Weights of a small rotation predictor: 4.46M parameters, batches of 128.
Rows from block 3 of a small rotation predictor, named by matrix and row number. Rows with one number within an expert belong to one neuron, the router's apart. Each number is 128 + 24 x the weight over its row's rms, rounded and kept within 0 to 255. All counts start at 0. Numbers have three digits each.
Before each expert's rows are labels from the 100 images, of 14976, where the router gives the expert most weight on average: "colour at peak" is the nearest of a few named colours to the mean colour under the peak. Only what is clearly more common there than usual is listed. The data: photos of plants and fungi (iNaturalist). In brackets: how many of the 100, against the usual share in percent.
# router: router (model.blocks.3.mlp.router.weight, 8x128, trained with AdamW), inputs 0-127
# gate: expert gate (model.blocks.3.mlp.gate, 8x64x128), inputs 0-127
# up: expert up (model.blocks.3.mlp.up, 8x64x128), inputs 0-127
# down: expert down (model.blocks.3.mlp.down, 8x128x64, transposed), outputs 0-127

# expert 4
colour at peak: grey (79 vs 48.6)
router.4:148132095136145130153141143161118139144137133153155107099091156158137174104092125112061128102125136176099162136134107104163093122140140118064096155083173156124146139142131122125150128143139161128106160161155095131126129142100125164090130116159144183139116115124159109104127086130118110131117126155106105118135129120115149118140148108125142155152159142167130085133108146155099132111076
gate.11:137156157132151122126170135131101146091147138146074094125159105109143095096136117160138108124172092199099144107162106142149134121134156124136108144151119152141080103135087150111159182104142095150097149149111104114160152112115137102164179145129137164118148159133099124139150134145158137132182144145136124173121113135126154123104121136114166138170125117135114095135114112147136159123124
up.11:089101140070134139162111114144147108123089089174104119111114122126106114147124170125080134131132119112100128111126125132095150118148156154122078131105127120152134137151097105124144138146142175138120107073164113130148126124110126108162128117162131154115115080163143079118122143187148162138110137105095160121155107109135128114109109116145133115106131102166114119122093084115106166069107
down.11:127163114145108150135169130127144133129144114110102100170151160147123165152146113120180118089153121070154122118125114126122138137104140129135124131112164084146083136142123102141114172125105132132121125151085129139138141131162103082160133116105117126131105095118131116140166120128123147129088136130100148182143145092093185082153126119152124168147151113089123141114148156147191163134097
gate.12:128112138133136135136146099171135152147091110085123128125069087141107136154130135110110127168157144165141139112145155112157114085141128114143116131128118067126154128142128069110114109135175119134131152132140097120157161120175104099152130140125180127094096132151120145134115151125156135164150154121122168135150176125112158126104082143087113127154096138143078110157148121075129140138126
up.12:100133160114134130157120133113149135135151088119133110120164142154148127136135131109143135111054116122123104129119071121111136129114138129148110163142145181098121146088124148144168153108130151122085103133119143146120127124102144143083105083147082129144159134120123120123120134124087111104124121169108137132142085079170095105184126146175116150094130136087174132131089123117117083110143
down.12:147140110139123090109118142116121142155154082139080109143132168173141152124099141135184137141180131131091153155116117116092124162129142152080125111127125139150117141142079108126072114134103143128136152114115100163147088120115153137144119169128108092113154165065146143169129104159133131155184130114157155110127149135143133101150163152095119124121116105134144123119126133139140083102109
gate.13:166155135109115145132105094112114107113132139119158153158120149161119131099135091163128158111125169146121147085118105105139079126146109118083115143115148135129149118084123144166156139131123117125127133119118097143099160110116135132120144155125138109105121212156123116114109139137181124073112118120095158144098097065140154100145117134121101121158130144149096083104127099111075108130143
up.13:125108117134141115131130174150122133114077095148146107115116133085134120120147166082133110130157092099139124171126144165130156110104150121158114108150099140131124137136149089113117132127127149125125151120168185105154088110143123142157110104133144116127117073093061138096145127117106100129162147136165122127156123167088106176106153114160149137118104124110111165158114168162162124139152
down.13:116122093147133165137139151104119154119106143105163142131117135118151171149117111119126134134168113122144138122089130119158099108148118128115130124121124110101127177149161108134136154065110150146074159136167133109139133090095141140129118163069123140143090118111134120108207131082174145154135117143161149128136110090114117138134119097119151153164143107183156133151075112111131125129125
gate.14:127140145125119132112132140120115122141090151094148150146135119127132136149105136156104069119116172146101114127118187093073142080139155128138146165124082113165155141162116129117108196095144125123093144088142142113123141151107096118123104103141156103123119126106164146164123163117059120147109128133123128081138123125151109123166143128138116134117121096105163137135125183134093131167119
up.14:129121129126083111150120136131174167145123145133154139115110131118096134113147188111123154138122142139147196164177108155115124138164151144076137139116061106124146125113118122183139119119147142146116124096118113176128145134111124105146129127107148139105114161141163117095137121130106165165158143130157112071138123145127115110128085117153136126120152159113157138206122108114129139108145
down.14:134151137128128097112094102134103104146113100132145065116142117120093123092132136113137132147123114134109136101107109112148105149133140081121118129091135198122151094162106162154139124091148142098129154162103155121127082128087128143182075140145130144128189121146186163100132128128119138126115109116130155140122100135119102114133143080137123079148148132139178140140116113136080115113124
gate.15:118099129113139108142165111126099128169125121115140148166125121130164182146117096108139129173146135125128120146117092104125159125134074112146132156138143126127134100145072103088087147145100102138113160153110139132133122152131120141135078145096131112147107119157143115158105090163139131151120109111147100132110158131145096092122197098111128164115166153133137120114190169135160140157097
up.15:155153111137087144129108156147175128096138146155089119123122142151131112119123151143097119105130137158132173124163153153141104116145161180152120157102132117102126137125164145140150107125130160105159104108142127145147115099117122116093163128139174123107099138100105116123130174065105102092148160160143115136141087123122153110119088141124113067172146112135144106139077080105117112137125
down.15:108084124116169150120134107142102156150103152159080150101148107152156039138135145112175143077118158143118146126115139154142086108145111125131134133104149078094156113135095153101102119103163117111156114138112111167179140128093140155135098164138139124188135103109106132110092120108131151103139097130154101125128116140133137113167129107149126097115135149145121142138145121126106122135151
gate.16:101162103100167138151116167110112128148155115130155121119120105182134113097154180089127087110143136104104119121077135160144144168100138126119163108128129178159155122079101114111128112110112124134136152121150099130142138097102099132117116165125141136145121107152117141126150140107168099170114097092151124143083093148122146068139118142135127127127160119099121109164134166134168135134172
up.16:120192131105172113159131164137133119154133135105114105093111109199153117112142171116117090088149105152107109136088142155134167148123142132117150125150091157150158129091133120117120118115092139129133145124166073169159138129143100127124135162103144134136116103107120146112156141098138103163117100128151144167071101135148141090139125131090114134109151104087124118136153150143163139147144
down.16:146162105112124128113141120125151102163122152153139165115133132102126129106119139137120126141191115090102122153123095165108135135141138128162131121136171141127096115126069131143132106148154080119140135162119079120088125149145165156069140134143135166133142155073118121118114128140139080165082142102092129137125116120140115163087154148104145162136162139147123118153116096179103138139167

# expert 2
colour at peak: black (37 vs 3.6)
router.2:117139202120091096126155105158132115122146141135137147139093151118125075113106122141153134145129161080111135107131113104114105098129138121141089138089150101155111162137128170134121105105140095142132070134148161107123130133127134137146112100181142124136110136103153101149115112098095121182123123105127167120143099110152133099126151117157164079118105094189118130161128119101116123091121
gate.11:129167103118131138143122136134169131099168097121114101102133113146122088146133089116126147134125164125138104105131114112111070099090173102093126101103102114117105116079125108165095097077091125102142109134141130136109105120112115098159106049118076124137140142118123121115127133146102121108107105106170117140142096148159084106124167126176097117121155132119140143129108158155112125137122
up.11:117140085131145139133134103131159157125142064129116102097123113144115091159153109097142143102120157132126107098142118092121093100127158118128132131085110090106127083128114095163112100097095133090144124136153137096118119110114121098174135065129089079117116130164108105112136128153132138180125133109146137157165122120181101100145165095145107115115141147086136139120086146114121126105143
down.11:115143083139136129125143134090118146100116102105119126104139117118093137151124134144114097104148127093111111079182123158157134112139127122108136135107095111122115142102110128121065094140070134146141131133135134081141156160108133112152152161128153168121160126182142128095092134111165122128104143106115110096058141093110140136173132162119131151109184124126096157131096125101145116146139
gate.12:141065159132135171143140135125132142147125127154115138130144152144154100118129113093104124120159128172158196103121138128112079124135097128095092184135129126149148102123119153138133128133131093123115121129120103112104102139166107119100126142091095095131131192183145107155090122159155106116122142110092117127129136113152119129092107127145080159109175095132134128123137119115112127082084
up.12:146109097141124140113094154106127099090103129125123141104145114133098126121139135166126118132127124114117069133131163115148152133117108138172099068146130144096137135149164051176131144145163146188141139153112114134151131089127125172192102150136177120127110078139156126079142134124113129134121126125105111147111152096114124139137166132147183146128127150141097140118106134137152132142123
down.12:126112119121112156151142152134179082110154150148078151133114124103094130119099128112092156141149129125117139103118125089116125155133120162158143105132184066105155106084121124134109094096157137110094133120074153172124131125110148132155135139108098157131138132123139134120152152167145104166110142154125139134157160131204106136132136121105126136077150125152142144130099100150094154144124
gate.13:100135124164104150134093126164127096161107147153134122082131125104102118105098100122135122121132121120131163169104123160155113153086093165153110125109121112163151132126133130155125100142147142161162109140141192176144098133149125153128141140114095106139133159103141142106180157110181099144179131137138155117177135130155155120140161095132132100136117107163089161125137145112150145089140
up.13:139129131144107166144124128137130120166108148165163124062137158090076130127124111137110092100100116117119144145106104161153103135089105159121120107131127106169141132118132147149116118149154138171143126130130178165184115142125144125138152144154089102143148137103135134115191158108169117168145120130112142140173141105163120152134121145099124117139106122167124164119147117087173126094155
down.13:139129147104117136113147139109113094104113147124099123150125129084127126093129135093153129077134112113128121154112172116156114114131125120109093213133098103187149129135104106126115087135131129153151158119137117112111103116152133149098142128134154172095127115123094097175152082108115148135134145120130177151149133128184120150114109067112146092149158105124125170104159130140102109128115
gate.14:103138205113127118108107122104139120099124122124142115149141141151140097076163151149180148111110146146154125144154114066114176078118143128123134152146123106136171083162096146086137137114128186138129135115123130127149150105106116115111111126151166136080098123084067107161132109105145105109113122135140177146119118114152107106094118132153131111097126108129135110112130105118120132112131
up.14:102153191108118113115126111104150127100129134131145119151131141143134102071168158137191151117125140145162119152142109072111183073114130150107149130147138139130152088162098142088133141114114187147142122108137136120154147101119117102112111119145162132088119133090066117155132117111149109109095127124134173143114094123146114107089124139148146108098130102141138106123145106119134133099142
down.14:129115119140147105145169181114086120129121134124089147121130131125132165086149137152120130107155111095131124105141147142071142172132123111155137127118184153131177136151078174141119123099143138106162113113173134101150175149090150126122085120139096148123102165102119096150102102140165100128112121122135117120111093134148097150163120120154131175166077118105114113119116102121119111140130
gate.15:127108114124132155134125093158139114111135153168107130128156167136082157148129102151119109113127112134131119113124137179185139119163079072140126141129152180162112152147089146123126082130110117148145146097149149102121154103117128140157136150112093123142122106114139154149130096134111134092139096102159120162098083099102088135174138108166128088135108127147131083127160133114174113109122
up.15:080113105133132156120103123120144128112115138175125121093120099137138141163141139146143131117103124157142134121127120149192136121150092101149094162179208144164078139135097082151115091116101137120152137154157132128123150131131123098157137120105134113109112121114144143120155103114138147114135108159171118156098085107122094118132147116174151129149132133134153106154150153132131113055154
down.15:132113158158120101141138176142104124120113117161156086124094133121126138103108119110156127119117127134119117138120138135161173155139143140110120108091145087148124155102060106140120133157177135107182140095086086111096115151126107183093128117091127096123090148115134149151125155132142141151138091128137143173161109147132099125128144181131164140123154101147102114134128126070130119108158
gate.16:187121125094118150100116095121133092099126186137136131153163165126154119159096162112141144109136095108089084152141107100148119134137146155085127112107134151120123128137127111129128150112150110159088112124122103129141088122131149110137141152085120141111161180134141180132139112155080159128105147123153134105128050094140105103125109115086095131140117122143156139160130122126135097152124
up.16:122129094103185114139161123117113136173125132119116117101079095145150183131128135133179124093125150145156113133115140138139108090114158117115124121113118092094159149103096138146100119156149124131152161152103110115139143123095113112169102089154101155163104124145104146175121162072129147121110125110094150073148141119151110120073121135130132123162114124103148104138104116121132172108093
down.16:103131094121137142114103128180110098099136138123104126159152138136115067075129169155104105171128130113135137170145141129148152151122110173126105120138104132088165166117128114108137122161120110094136092155143095125158149129105100132101114140088102110136095148123148098116093123133142128168148129150098172136132110124136149128087118124114148115088099122120215098156127133125116147111127

# expert 5
colour at peak: pink (38 vs 3.8)
router.5:074149107141149105099110114088143127108130108130120107124180086114110142142150148145152133125131097153123122117134124177117124123112138164161135131156142094110137116115120071100124118138092145121133141070077111154143129089142138104140147153092108093119110101131105183146103142135161157147126150116116130124132171145094115134088106123120105157121100122082145119092120074099152132156167
gate.11:154154138122172115138133144161179154128168139110087140114148136141145111157110125155171166079123091121133125148135144153092146166110127161138084112115147128130140123130101103132106094163105152101111115134118074108104155125118130168149181127143150118117139146158142139158133146095140196102122146124143148163097140142092103137122090123119164148128112174128148138150120129146156082141132
up.11:141157129128179118135134137164170133143157145101080144134160122151135104162110129148178165083121107116137130154113132162100136152111119160139089102123154118124119107111105094138105112166107139103117114143111064104100146121109117166138165113133145121118130169156153137143143137079139181104122146128131157162089147145083119131114077129117158134133135169125142130158121118134172093142127
down.11:103173140151143104153144116130083134130100101108116121107133116119126148126112149114108136127112156129117099116133118108134093119121141149118099110130181121137141117108138137135129119146168137179066089139090150080141098151122107130090131114110136147086097084152135118152123110124081134166075107140162149156132148162104162151093118130147132153119105161116085135134139052102154129131119
gate.12:145151137139139119092116091104145122115115116154135164113131124113064120152103096113143086106133105117143123184139108137130108109090150118133170160127108114184158139146120140085142116136105120116124114138113143179132109158189148146107077136141131097113106135141117149155182150129090127133110182121139162125123149125130136139153139130072089136101141173106126133122177122138113114106135
up.12:121101124108128127154134159144105157134142156106133082144109131147202136111158162142132173160111151149120130084123138110134136151168108135116076097127140130072109117105124126173109130129140146142127153112170113103132146107075095106135174128119125149142139129111126100103075108118149133123139083123120084125118120122119135114098129144190170127136099081151135116135087141121146126152106
down.12:123118136149125114146171102157128192159117158150159090120119147094141128134101112163096145152130146114120103140107096133096137135120130117134126121151149141137188172147114097128141112132096119128174163147116131076116136103126109078131160071098161151116121149131166127150137143104123114154105068120124158135126111113149159130135136087164113138123105122121144153111158190133158111121099
gate.13:136121128168082143127144192132129174142152140120139113104144106110126099144127126152144132084150136117160108115113146134109137118123141114132143092183098137126092119183148130157147122106101150138129135113118153150111165176129187145077157125117095087105130140117164138159149128133184154168098108114126116100191107104152132117156165128122120120156136092139145130119114106135147121148121
up.13:174162121104135137148136127138119113156129131147102132143124175150175153114180146110132166139126084121103182137131112130119109092136124127174100139097148116125148135119133163123112159144131134124105127136116159085163121092148062142110103120152194124191122108093122115118129124131100118143137085101101130138100114127140103135090140119161098136078135140147161107155130089128123114135144
down.13:105119145119131108094138131139130135104166135172141114101093088168109109114158095107140158110120130112120139178142160163130110161110155126096114142136117105124138133123111146105129100112106103090139153125133179134113106125072166141143138092136143144125124133134152093139136071088135140108097100121143130120171148120174053134119140187124162129108161110146146145132090131154160132128119
gate.14:125178111140120134119097164113139175152148084128178092122132093091123155146154124117122150183101156140084121117136086126125119126097084104115134171119099138069160127101144134117118119156113110125092129113140154144131141113094099131104098125119133161075131151151149144163124100163126150152136126113122097136120160106114090149135156130146137148085120155157136088142147112147143113167137
up.14:116168099144125119123097161117152180152153080129162101116135089095122158131156119112137146177095171134083111129135083134131121131106089106109123148122087142075148130096141126113116104175118121120106136126140158141142148102101098122098096131111131157082141146148134148171138101156128157138150132104107095138116149106109100139134159140144133143087114160160142086148144104143145118166144
down.14:151091172090136160149148130132137166158110114171133133128101151132136138146166105119115126140173104193102107109100103147137111177147148125148154125155130136096119119106153097136131169152086141117150115135131079129114137126110175127096108139142127136121106127117130139119105140146139146152147123119156160132082163130164117115093103098088095104168074151134139115089122184126144120126121
gate.15:090120138112103120139156146192143123106104107132156173117091104186138090120140134100115109151124169136158109111138121091142137116159161139150173122112103147100130144145137123141134149123085127098139120141117046088135097104115156135151150126099113097106129139122090121169113111141127110150152116112171117141096155124124125130107105160168168115142138126143137088178126109100130140120148
up.15:164140122134127145132104107065150105155155143105094088124165146073122174117143136167138138119132118131105155149095144170106104139088105107122075116151160122141128102107123137115117103133180116162123129108119196164118173150158105107126141157143122170161105127142162136116131145144129142109109119141095152137146089117135127132124158105090103132101129124124127171083146145154129127135116
down.15:126144110140131102064141117140160134134151111107117122142110127085160098135126171075111147137124111138115109133141126128110092112140105117120118139116129098137166101119156155184166121099134128138126159097157098167127136124143130094147146137119115115176160151070147109099098135139115098146117124136179075138091131112137156133133096081137151084155120135122138125133120116099091081081118
gate.16:131115113119160097117109132132137119180094148130152161132137125108085106124125093156141117089122164109136112130151128141117105115098178126119124161153132134124119084111091093099120135118160124164101150106092122154120147107151149112130156200144094137119112111134152153113082134118147131084135107143114152116187131158130160187093128136108169130154118118099152158136168094147112135128118
up.16:143113091068123145121156121169146106152094090112153161144096119137120140149109098137164108099130149103122098149129148131148144097134191108117111155154151104125122088119129106086133122143099142180099137130131103127153134126113120103125145184104135154145080119136129125107084120107142114142110149116133116161165175179133113160101147141121149101139163153130120158144146113143138072134144
down.16:107143123143105131122146100114151112077097128104168140103122137128146109121123115132134159132128109097119099136160148143109108109076146099152163142125101140098141145103157163097149134061155143097154151128146120118129139068125103108095135099132109089119133140145113120098117133151109108122110116088147130105116129126150117137135122105125149077133127097121236166132129121102144113106159

# expert 3
colour at peak: green (40 vs 6.1)
router.3:182137147116122114145100124156175142131198108136132140130103156096143101115126133137138130102162112102104090148097146156178122150104162122120123090136136097153151124114144138145064094134126130151116117178168179125129171121157101137126157098123115143152157148097120105175147151123108137136116115156116125140068128164112168133151150150147151127131142093139103119134152132140119114142130
gate.11:177106108141124129100117105158108110155086138107140130165102139128122128134142116131125150115145154140131128137082158111113158121118099117121166104146174150129119145155108073143114110125119167171146133149129142119091115103154132157110153129144079110094125154086109106133150074096099092146172115115092151142100116132133179099111158147110108154129105133116080105153128106145072129142144
up.11:164106093165134133112110106135118095141110148105126138172125155122125140161153121110134167119129136141139108142084161108100147122118101132134162097138198130123103151136107075167105097130110157162153127144130137115103122120145139169103151131135084117102118151084123103125148088109090091158157109115097151142090127145129161114104156127117102156092120147121088124153149096138078123151156
down.11:128141121126119088134128159159146108112131136124137175156173113126140141132147087101142126132110156107123140153137130143142115085147113121104135082113132099132152123128118175115112120153096111114128171105133133174157090152181139122119117117077107085138156165084125093151150130117129135153098085091131099131122109158074124108130135112116116140127139086121124197140094155124071127129142
gate.12:128104127104128119103102147144110088166145134152131156165110130116145165120147125144128141096098147141101085148126094105088136157131111130171125146142124111146137144134125137126130125135108152053085127105097137128115096140125153141128160154084143120184155140156127163170110149112076094090141105152109143132167125150109112125109153100125059118112089119121072137140103123140126128110128
up.12:137142099168115133136145128088111157105124126098150119087140113160096098136074109108116170124113130138165128128145155135147114133132173128120116102125106135118126163138128128120127125125152138197118141149144138144133134150164091146154093127125088093101082140120127077088144130138136146159107082102123115079138186120113124108148115154092162091133163102148158107148117101085105124114146
down.12:150126142162117124112134099128108135163152119137126116112155146125085123121114160140114129147147132134152101132162147114089097135096156133139113090137126136104132097103170104121166145102091100117073133117155135084155105096106133152139115124124133121123135136090145124107148157152116071125143090139150132100125101096120170147091113130094078136133103108086079158149134170187099150094134
gate.13:129117117135117100122131111134115139097099144134085113148118122092154115113108064172157122110114137140116102128179136138142150064123101089110156116146137103094128104107178152086134163153103124154136150107150107187119121129139101106097106126189118136125103151111161104154115138118136136073183128127124131112090124158126153130131119134148109118121156128175107143173123130128114118121098
up.13:150134120119110114156117103090128148132128110138108120148125119109135131139085070177146116112129138125092115134156098159104151094097142120154149138163145116102139102109171146135143126135137086159138111113165134200159167107128093163095107132179108153165130140123140110157151126108122126075177137143112132105120107148124140145152144183137076119126117131153101140157094113122119096124110
down.13:149118124121134096152131102097133136139136143069150121148132103105116120111092147114120132120136134176152145088137127092125121120108131134135139137105129132093079122097153096136155145136080148134168145123128109115147160100202115149148090114094136142110133118156109143085157123121079153132137121112177160156107140139184104118108089129118102154122147144111132152126157091157168078135148
gate.14:081141170122108164114108131145144133132139139159092174096146119122113125150064127105125171164121124124096124131133112154146187110119161130134142158094128102167121122160151158125137102132137129120099114151118094142121143057126116150111133137133154110141109108131158131134126171149132152094113171115107127099125134161151141144080136123080115119129193155122157104128123161088122112138146
up.14:109128121133138116173123092153137091174111143154107147152150143112131111120121123130162108092144108166128084123108102173137118080117136113137108101107108105163167119065133132157176118157149135147122139112129147153109148171089081132141139129116112105158107117127191119123135107108106092143131122098136109137110138136158104141156141098085120137095100088122102088097122155115130127097105
down.14:139133122149096146171138160165151166096090094124188155140089110123126108127104140172100128125120172122170137117125161089157144116078109132102132137139098135144114141128125177099171128163128121176116122117112118128114131096124160128176092158101128116171127154125145102106103119147129131131145121148127138143127144121102156129121107123141136128135101137106130197127126136097170153082099
gate.15:133165148083082104114123153109123135145160116111158155107114141107138181144182141158165161131127094141103089118106134109143142111146138143124104115115141080134146168137137165119143129172152172111142090104158137133123129163152102138153134132115127108094162141144126100115095110164124169111127101144139122087178138133090143126123087095159123113148115131120148139181113107099139141139164
up.15:157126121125156170125149137185090135176075127130158102105179096152141126133108109128101101148106114141172142122148117153101129135124133107132112123112133156151111116114089115089109128118133153135123109163129129133099072181112145100114161115128134130169134151161135129113131123128170140127178142108125137156110150115166143118169151104120089098105169090156114108098150123157089113130153
down.15:148152119149147098139097160150095138137109127177120135143120106126073086137119126128130132139135115142117077126098102096104140094141151116133134125130118111183119107143118148140100129105150099171117134132131109110116165123144161127177118149141159148163111145104128174156123163149137145122122121083085108122081153143161124078151132128166126157087146141137148164141081090157174137144126
gate.16:110130134134143059151118139110146165142144086117112115143135148081110125121123153097133149085135123134128131107137103110130120152095109099153145081123086145113119134143157153141093136126205146122149145103146170101106110102188120103155152119118109139128116091116134134170135175129100087138104143109120121153158136141131136160082095156149139104153138096124136133112122127087135116155084
up.16:121129128094119131147104109107115138121123148166133128145120105134099128178126120127087161120106097114116111111177131087112129123132104118138127095132149149156130127178144135108175124104157120116093157161152130130131174134122123112070106079138096137126122113073101137114117124143136133126172187129104101127124099104114122156091068167120116113111192142171106119107162155122121137117123
down.16:134109123140122139130147156139160160068142101111148143147164144113126121137140136110131112152117103101100119099130120105103113111123128164114128092104110102142154197114133126113130091132169134181113125109062111098092091146128129142154158120138121126110108144111110139171102122112149108162180153107124167126109100123118128119144100127179162123139107096142085112141111172133177106110151

# expert 0
colour at peak: grey (79 vs 48.6)
router.0:160120139127122135177162160132138112129117159163123118124131141171120142157087125120166107146102154105167065140124141143121136122127121111132145135214112128160141123125132110101140158150131122141148165117166144082123121178098151124143125116083141142113145108140171139097132131150113166101134084115121126141109180114148124135146140121118155139134129177101124133121128186158109136138078
gate.3:139104123128089183117144121129129111138143116164110151119160137117158101171166123133105097149144149172127117126116143119104137137138157101122139084175103146132101135152126115119172190102158137154148120116121087162174143115132158131129103134079101161159175124111133131135119113127166152084127142145078123148113121160158122166141130109118149126157130116128135157113123150201136135106117
up.3:130105121138090169136158142142137086129169103153100123160137133131178103178163117119129120159148133174138112111141174133099153135121106089133132114177100149113129136144117109114157200088166148151149114132112081171143154116140158128116106103102093153155162103111126152128140112148147141089119152141123117119138141167152136159133144118130162136160118117114136151127136156183140125110118
down.3:112138114125124193124103117122151131107176077125119101110093157164108096097125143137142124126124162104100129124112120137154160089147124095112111133156126130109187138119134121140136132116114153125150126142102109155136129073107094101125149150170115151102136149168132112110107102102152149159092132115142114121112118083139122147155131090109150077163123117135174120146127162071102115120174
gate.4:100116121143130106108116087115164150136132195112124165117164140186156147133106153149172121115100176127143106109087141154138108126140091151113123136125116104111137166125121107137124091099114089181127120114090155172112128081150144098116111109126128139127163115137153135106111095149084143126129149149155136138120118143148131156101140115114163125126127114112117163139109197145156085134152
up.4:103125138126104121052153101143121115159119159161122161155133158110136152163096094145153153150140126110187118153084135123096138105125141104123116144100109132128135139169121135143143116128139086135141098136128126129104160150116167115103120129159119128130139139135200162130143111125096110123113140126128098169086118128106140194129165133111126143107165150129105170101143155140129084122174
down.4:110137092132155142104097121075108142147129117119140116122113113164144114139119124138113144145116118102133108120131129147150115078094107133081139101138117153178104173126174177121102133129137153103141155100147131133062132123159120131172157102132140152148125107110149127132127104104180152153153120072139150135130111120146104089108179158115156154162135108106113145129104179149085122115144
gate.5:129134118170133173097109131156091163114127113089106081131165135116168093076132138162120106110122123147100173142170171132133158115109124137118118151169128130136102152105137132113131185158109160131139112092085116136157129083125135130134128131090098126102189132092099104115137133119120126133150086111146133141132149106104133129092145103130108136137135102099119146096134151164168116158099
up.5:120122117072128070141170177149152080162132136149161161106073103138082164126128097110138159129138124117140098143101104132130093129132128141145170091086109119106128131118119107136121087108161090129129148147184124136117123134154127141152134119152157125124078136174153149155140133154123134151128155134126118087116124127147125158149107152131117107118109127177119101136115106080103128099151
down.5:141099115143147102163153120150088150125129143115156145144174088133148137119136085156104098115167103077127094097145118100121103138140135111107175088143114089166140140123140092130101166101135126139150135118144152111170113129105144146179120092135149129128158146103117125097108148104090183143118128180115136132144173120095105111109152119121137101117098129099113131162172150131104105145126
gate.6:122128163131088137132122134118127138180093166120149137123094119114116131143105080162119129087152131098102070170129109135135152120135110097073113142123125120089123130156150137074131124110125109117136131124120155176151180115104118115134159145157160073130146112140172144135132131175102087107110116131117148151110095133099111151134121134153137124145099150105173159174120104129125136158095
up.6:170126131126133101121144104151132127124154117162111137162135170153106100100140171074138117087133083106140138136167159153105099145118158143124161185121100155126156109138119132134118090179153135080100141135130101117105102144172122110110142151167108169088123148140118139103142143131140141146141145129165134135107136136155170119103160118118130148075158141167098130078116113144125145147131
down.6:133180137143138066170135103117163138096125171120130087094124128117145099123146156140147104150085172129140103096133145154102104154132101181131139128117120110130138091125143123085139111122117119117136166099101117121160134140053156150115131111133136125088137138170126157173091110133146140136137126144129140114120116074131113114170128099106114091118156149141108145117112177119146124109155
gate.7:107172135099126150106156135099113126169119154150115135175129149121126117117130124137125121109102109095137145124130122093161093117117127084115082128127119144122143125142126128105125111116148129133089104142164132123096123158144125162127091168126123153121083122138129094100104152144083142146093096134166063215134143094148118108136125160093109126133110132132111138116116134071080119168152
up.7:104148105114107105101167169093133126101115125153148100160115165109121142137150141123130108135165122170145081115080138136174167140138100131116132111172133165115159093137132139157142102142132116172095105136151145142104129143152160118125070130117131146127143162148102114105126141117120164119157182148157123142112108134103115119112124141065144143168110129149069148094129164130106114130152
down.7:168067116114138174103136133102138144156133122144146129138131127151094101139120113146097149089107130146134153114125114138144133185107101136104127110140095119079122150189110186127132106066130111095119151132126138148106127116089138132068147136104143141093121106165120135126062158119132132105155128128101168101143136152137135116163109118124151111162141113145134134088106146109151153148138
gate.8:116150081070174106114116133146113130087156125154150153107118147153144125092099115156143114144152086149124130160143134127208136134114091196104161141162133084096103112150134112144113111139128142119129116159113123130114116091177098088102101125153133114091138117136115111135106129145151152147152152102116149131108157113131106144116148112125154128142146165098127148089155145122111096156134
up.8:127112165171079149125140137113140122196121135127124120125134116099094137158160139113121144117125130094139141115132106145068127119157156075150111112074128164144137143093149180156148134131119110108125133078153135109133140180086141145152133137130125126173094131139152140145149128104130094098104102135138104121157125146120132123109123164146119132116124100140156093157119098156151153065094
down.8:109138086151140119117128090090146114090151169122178124124134143086087154158146114121123114133121174121143116169166125154140152090167141185123119200164144155108136137108127148112120096124097133127131127114113164130118168158092153126096144130160125161154092115108136143157149078142147130130102120099123144088136146109146117107133137112146129132133124106119154138140106157150147140180160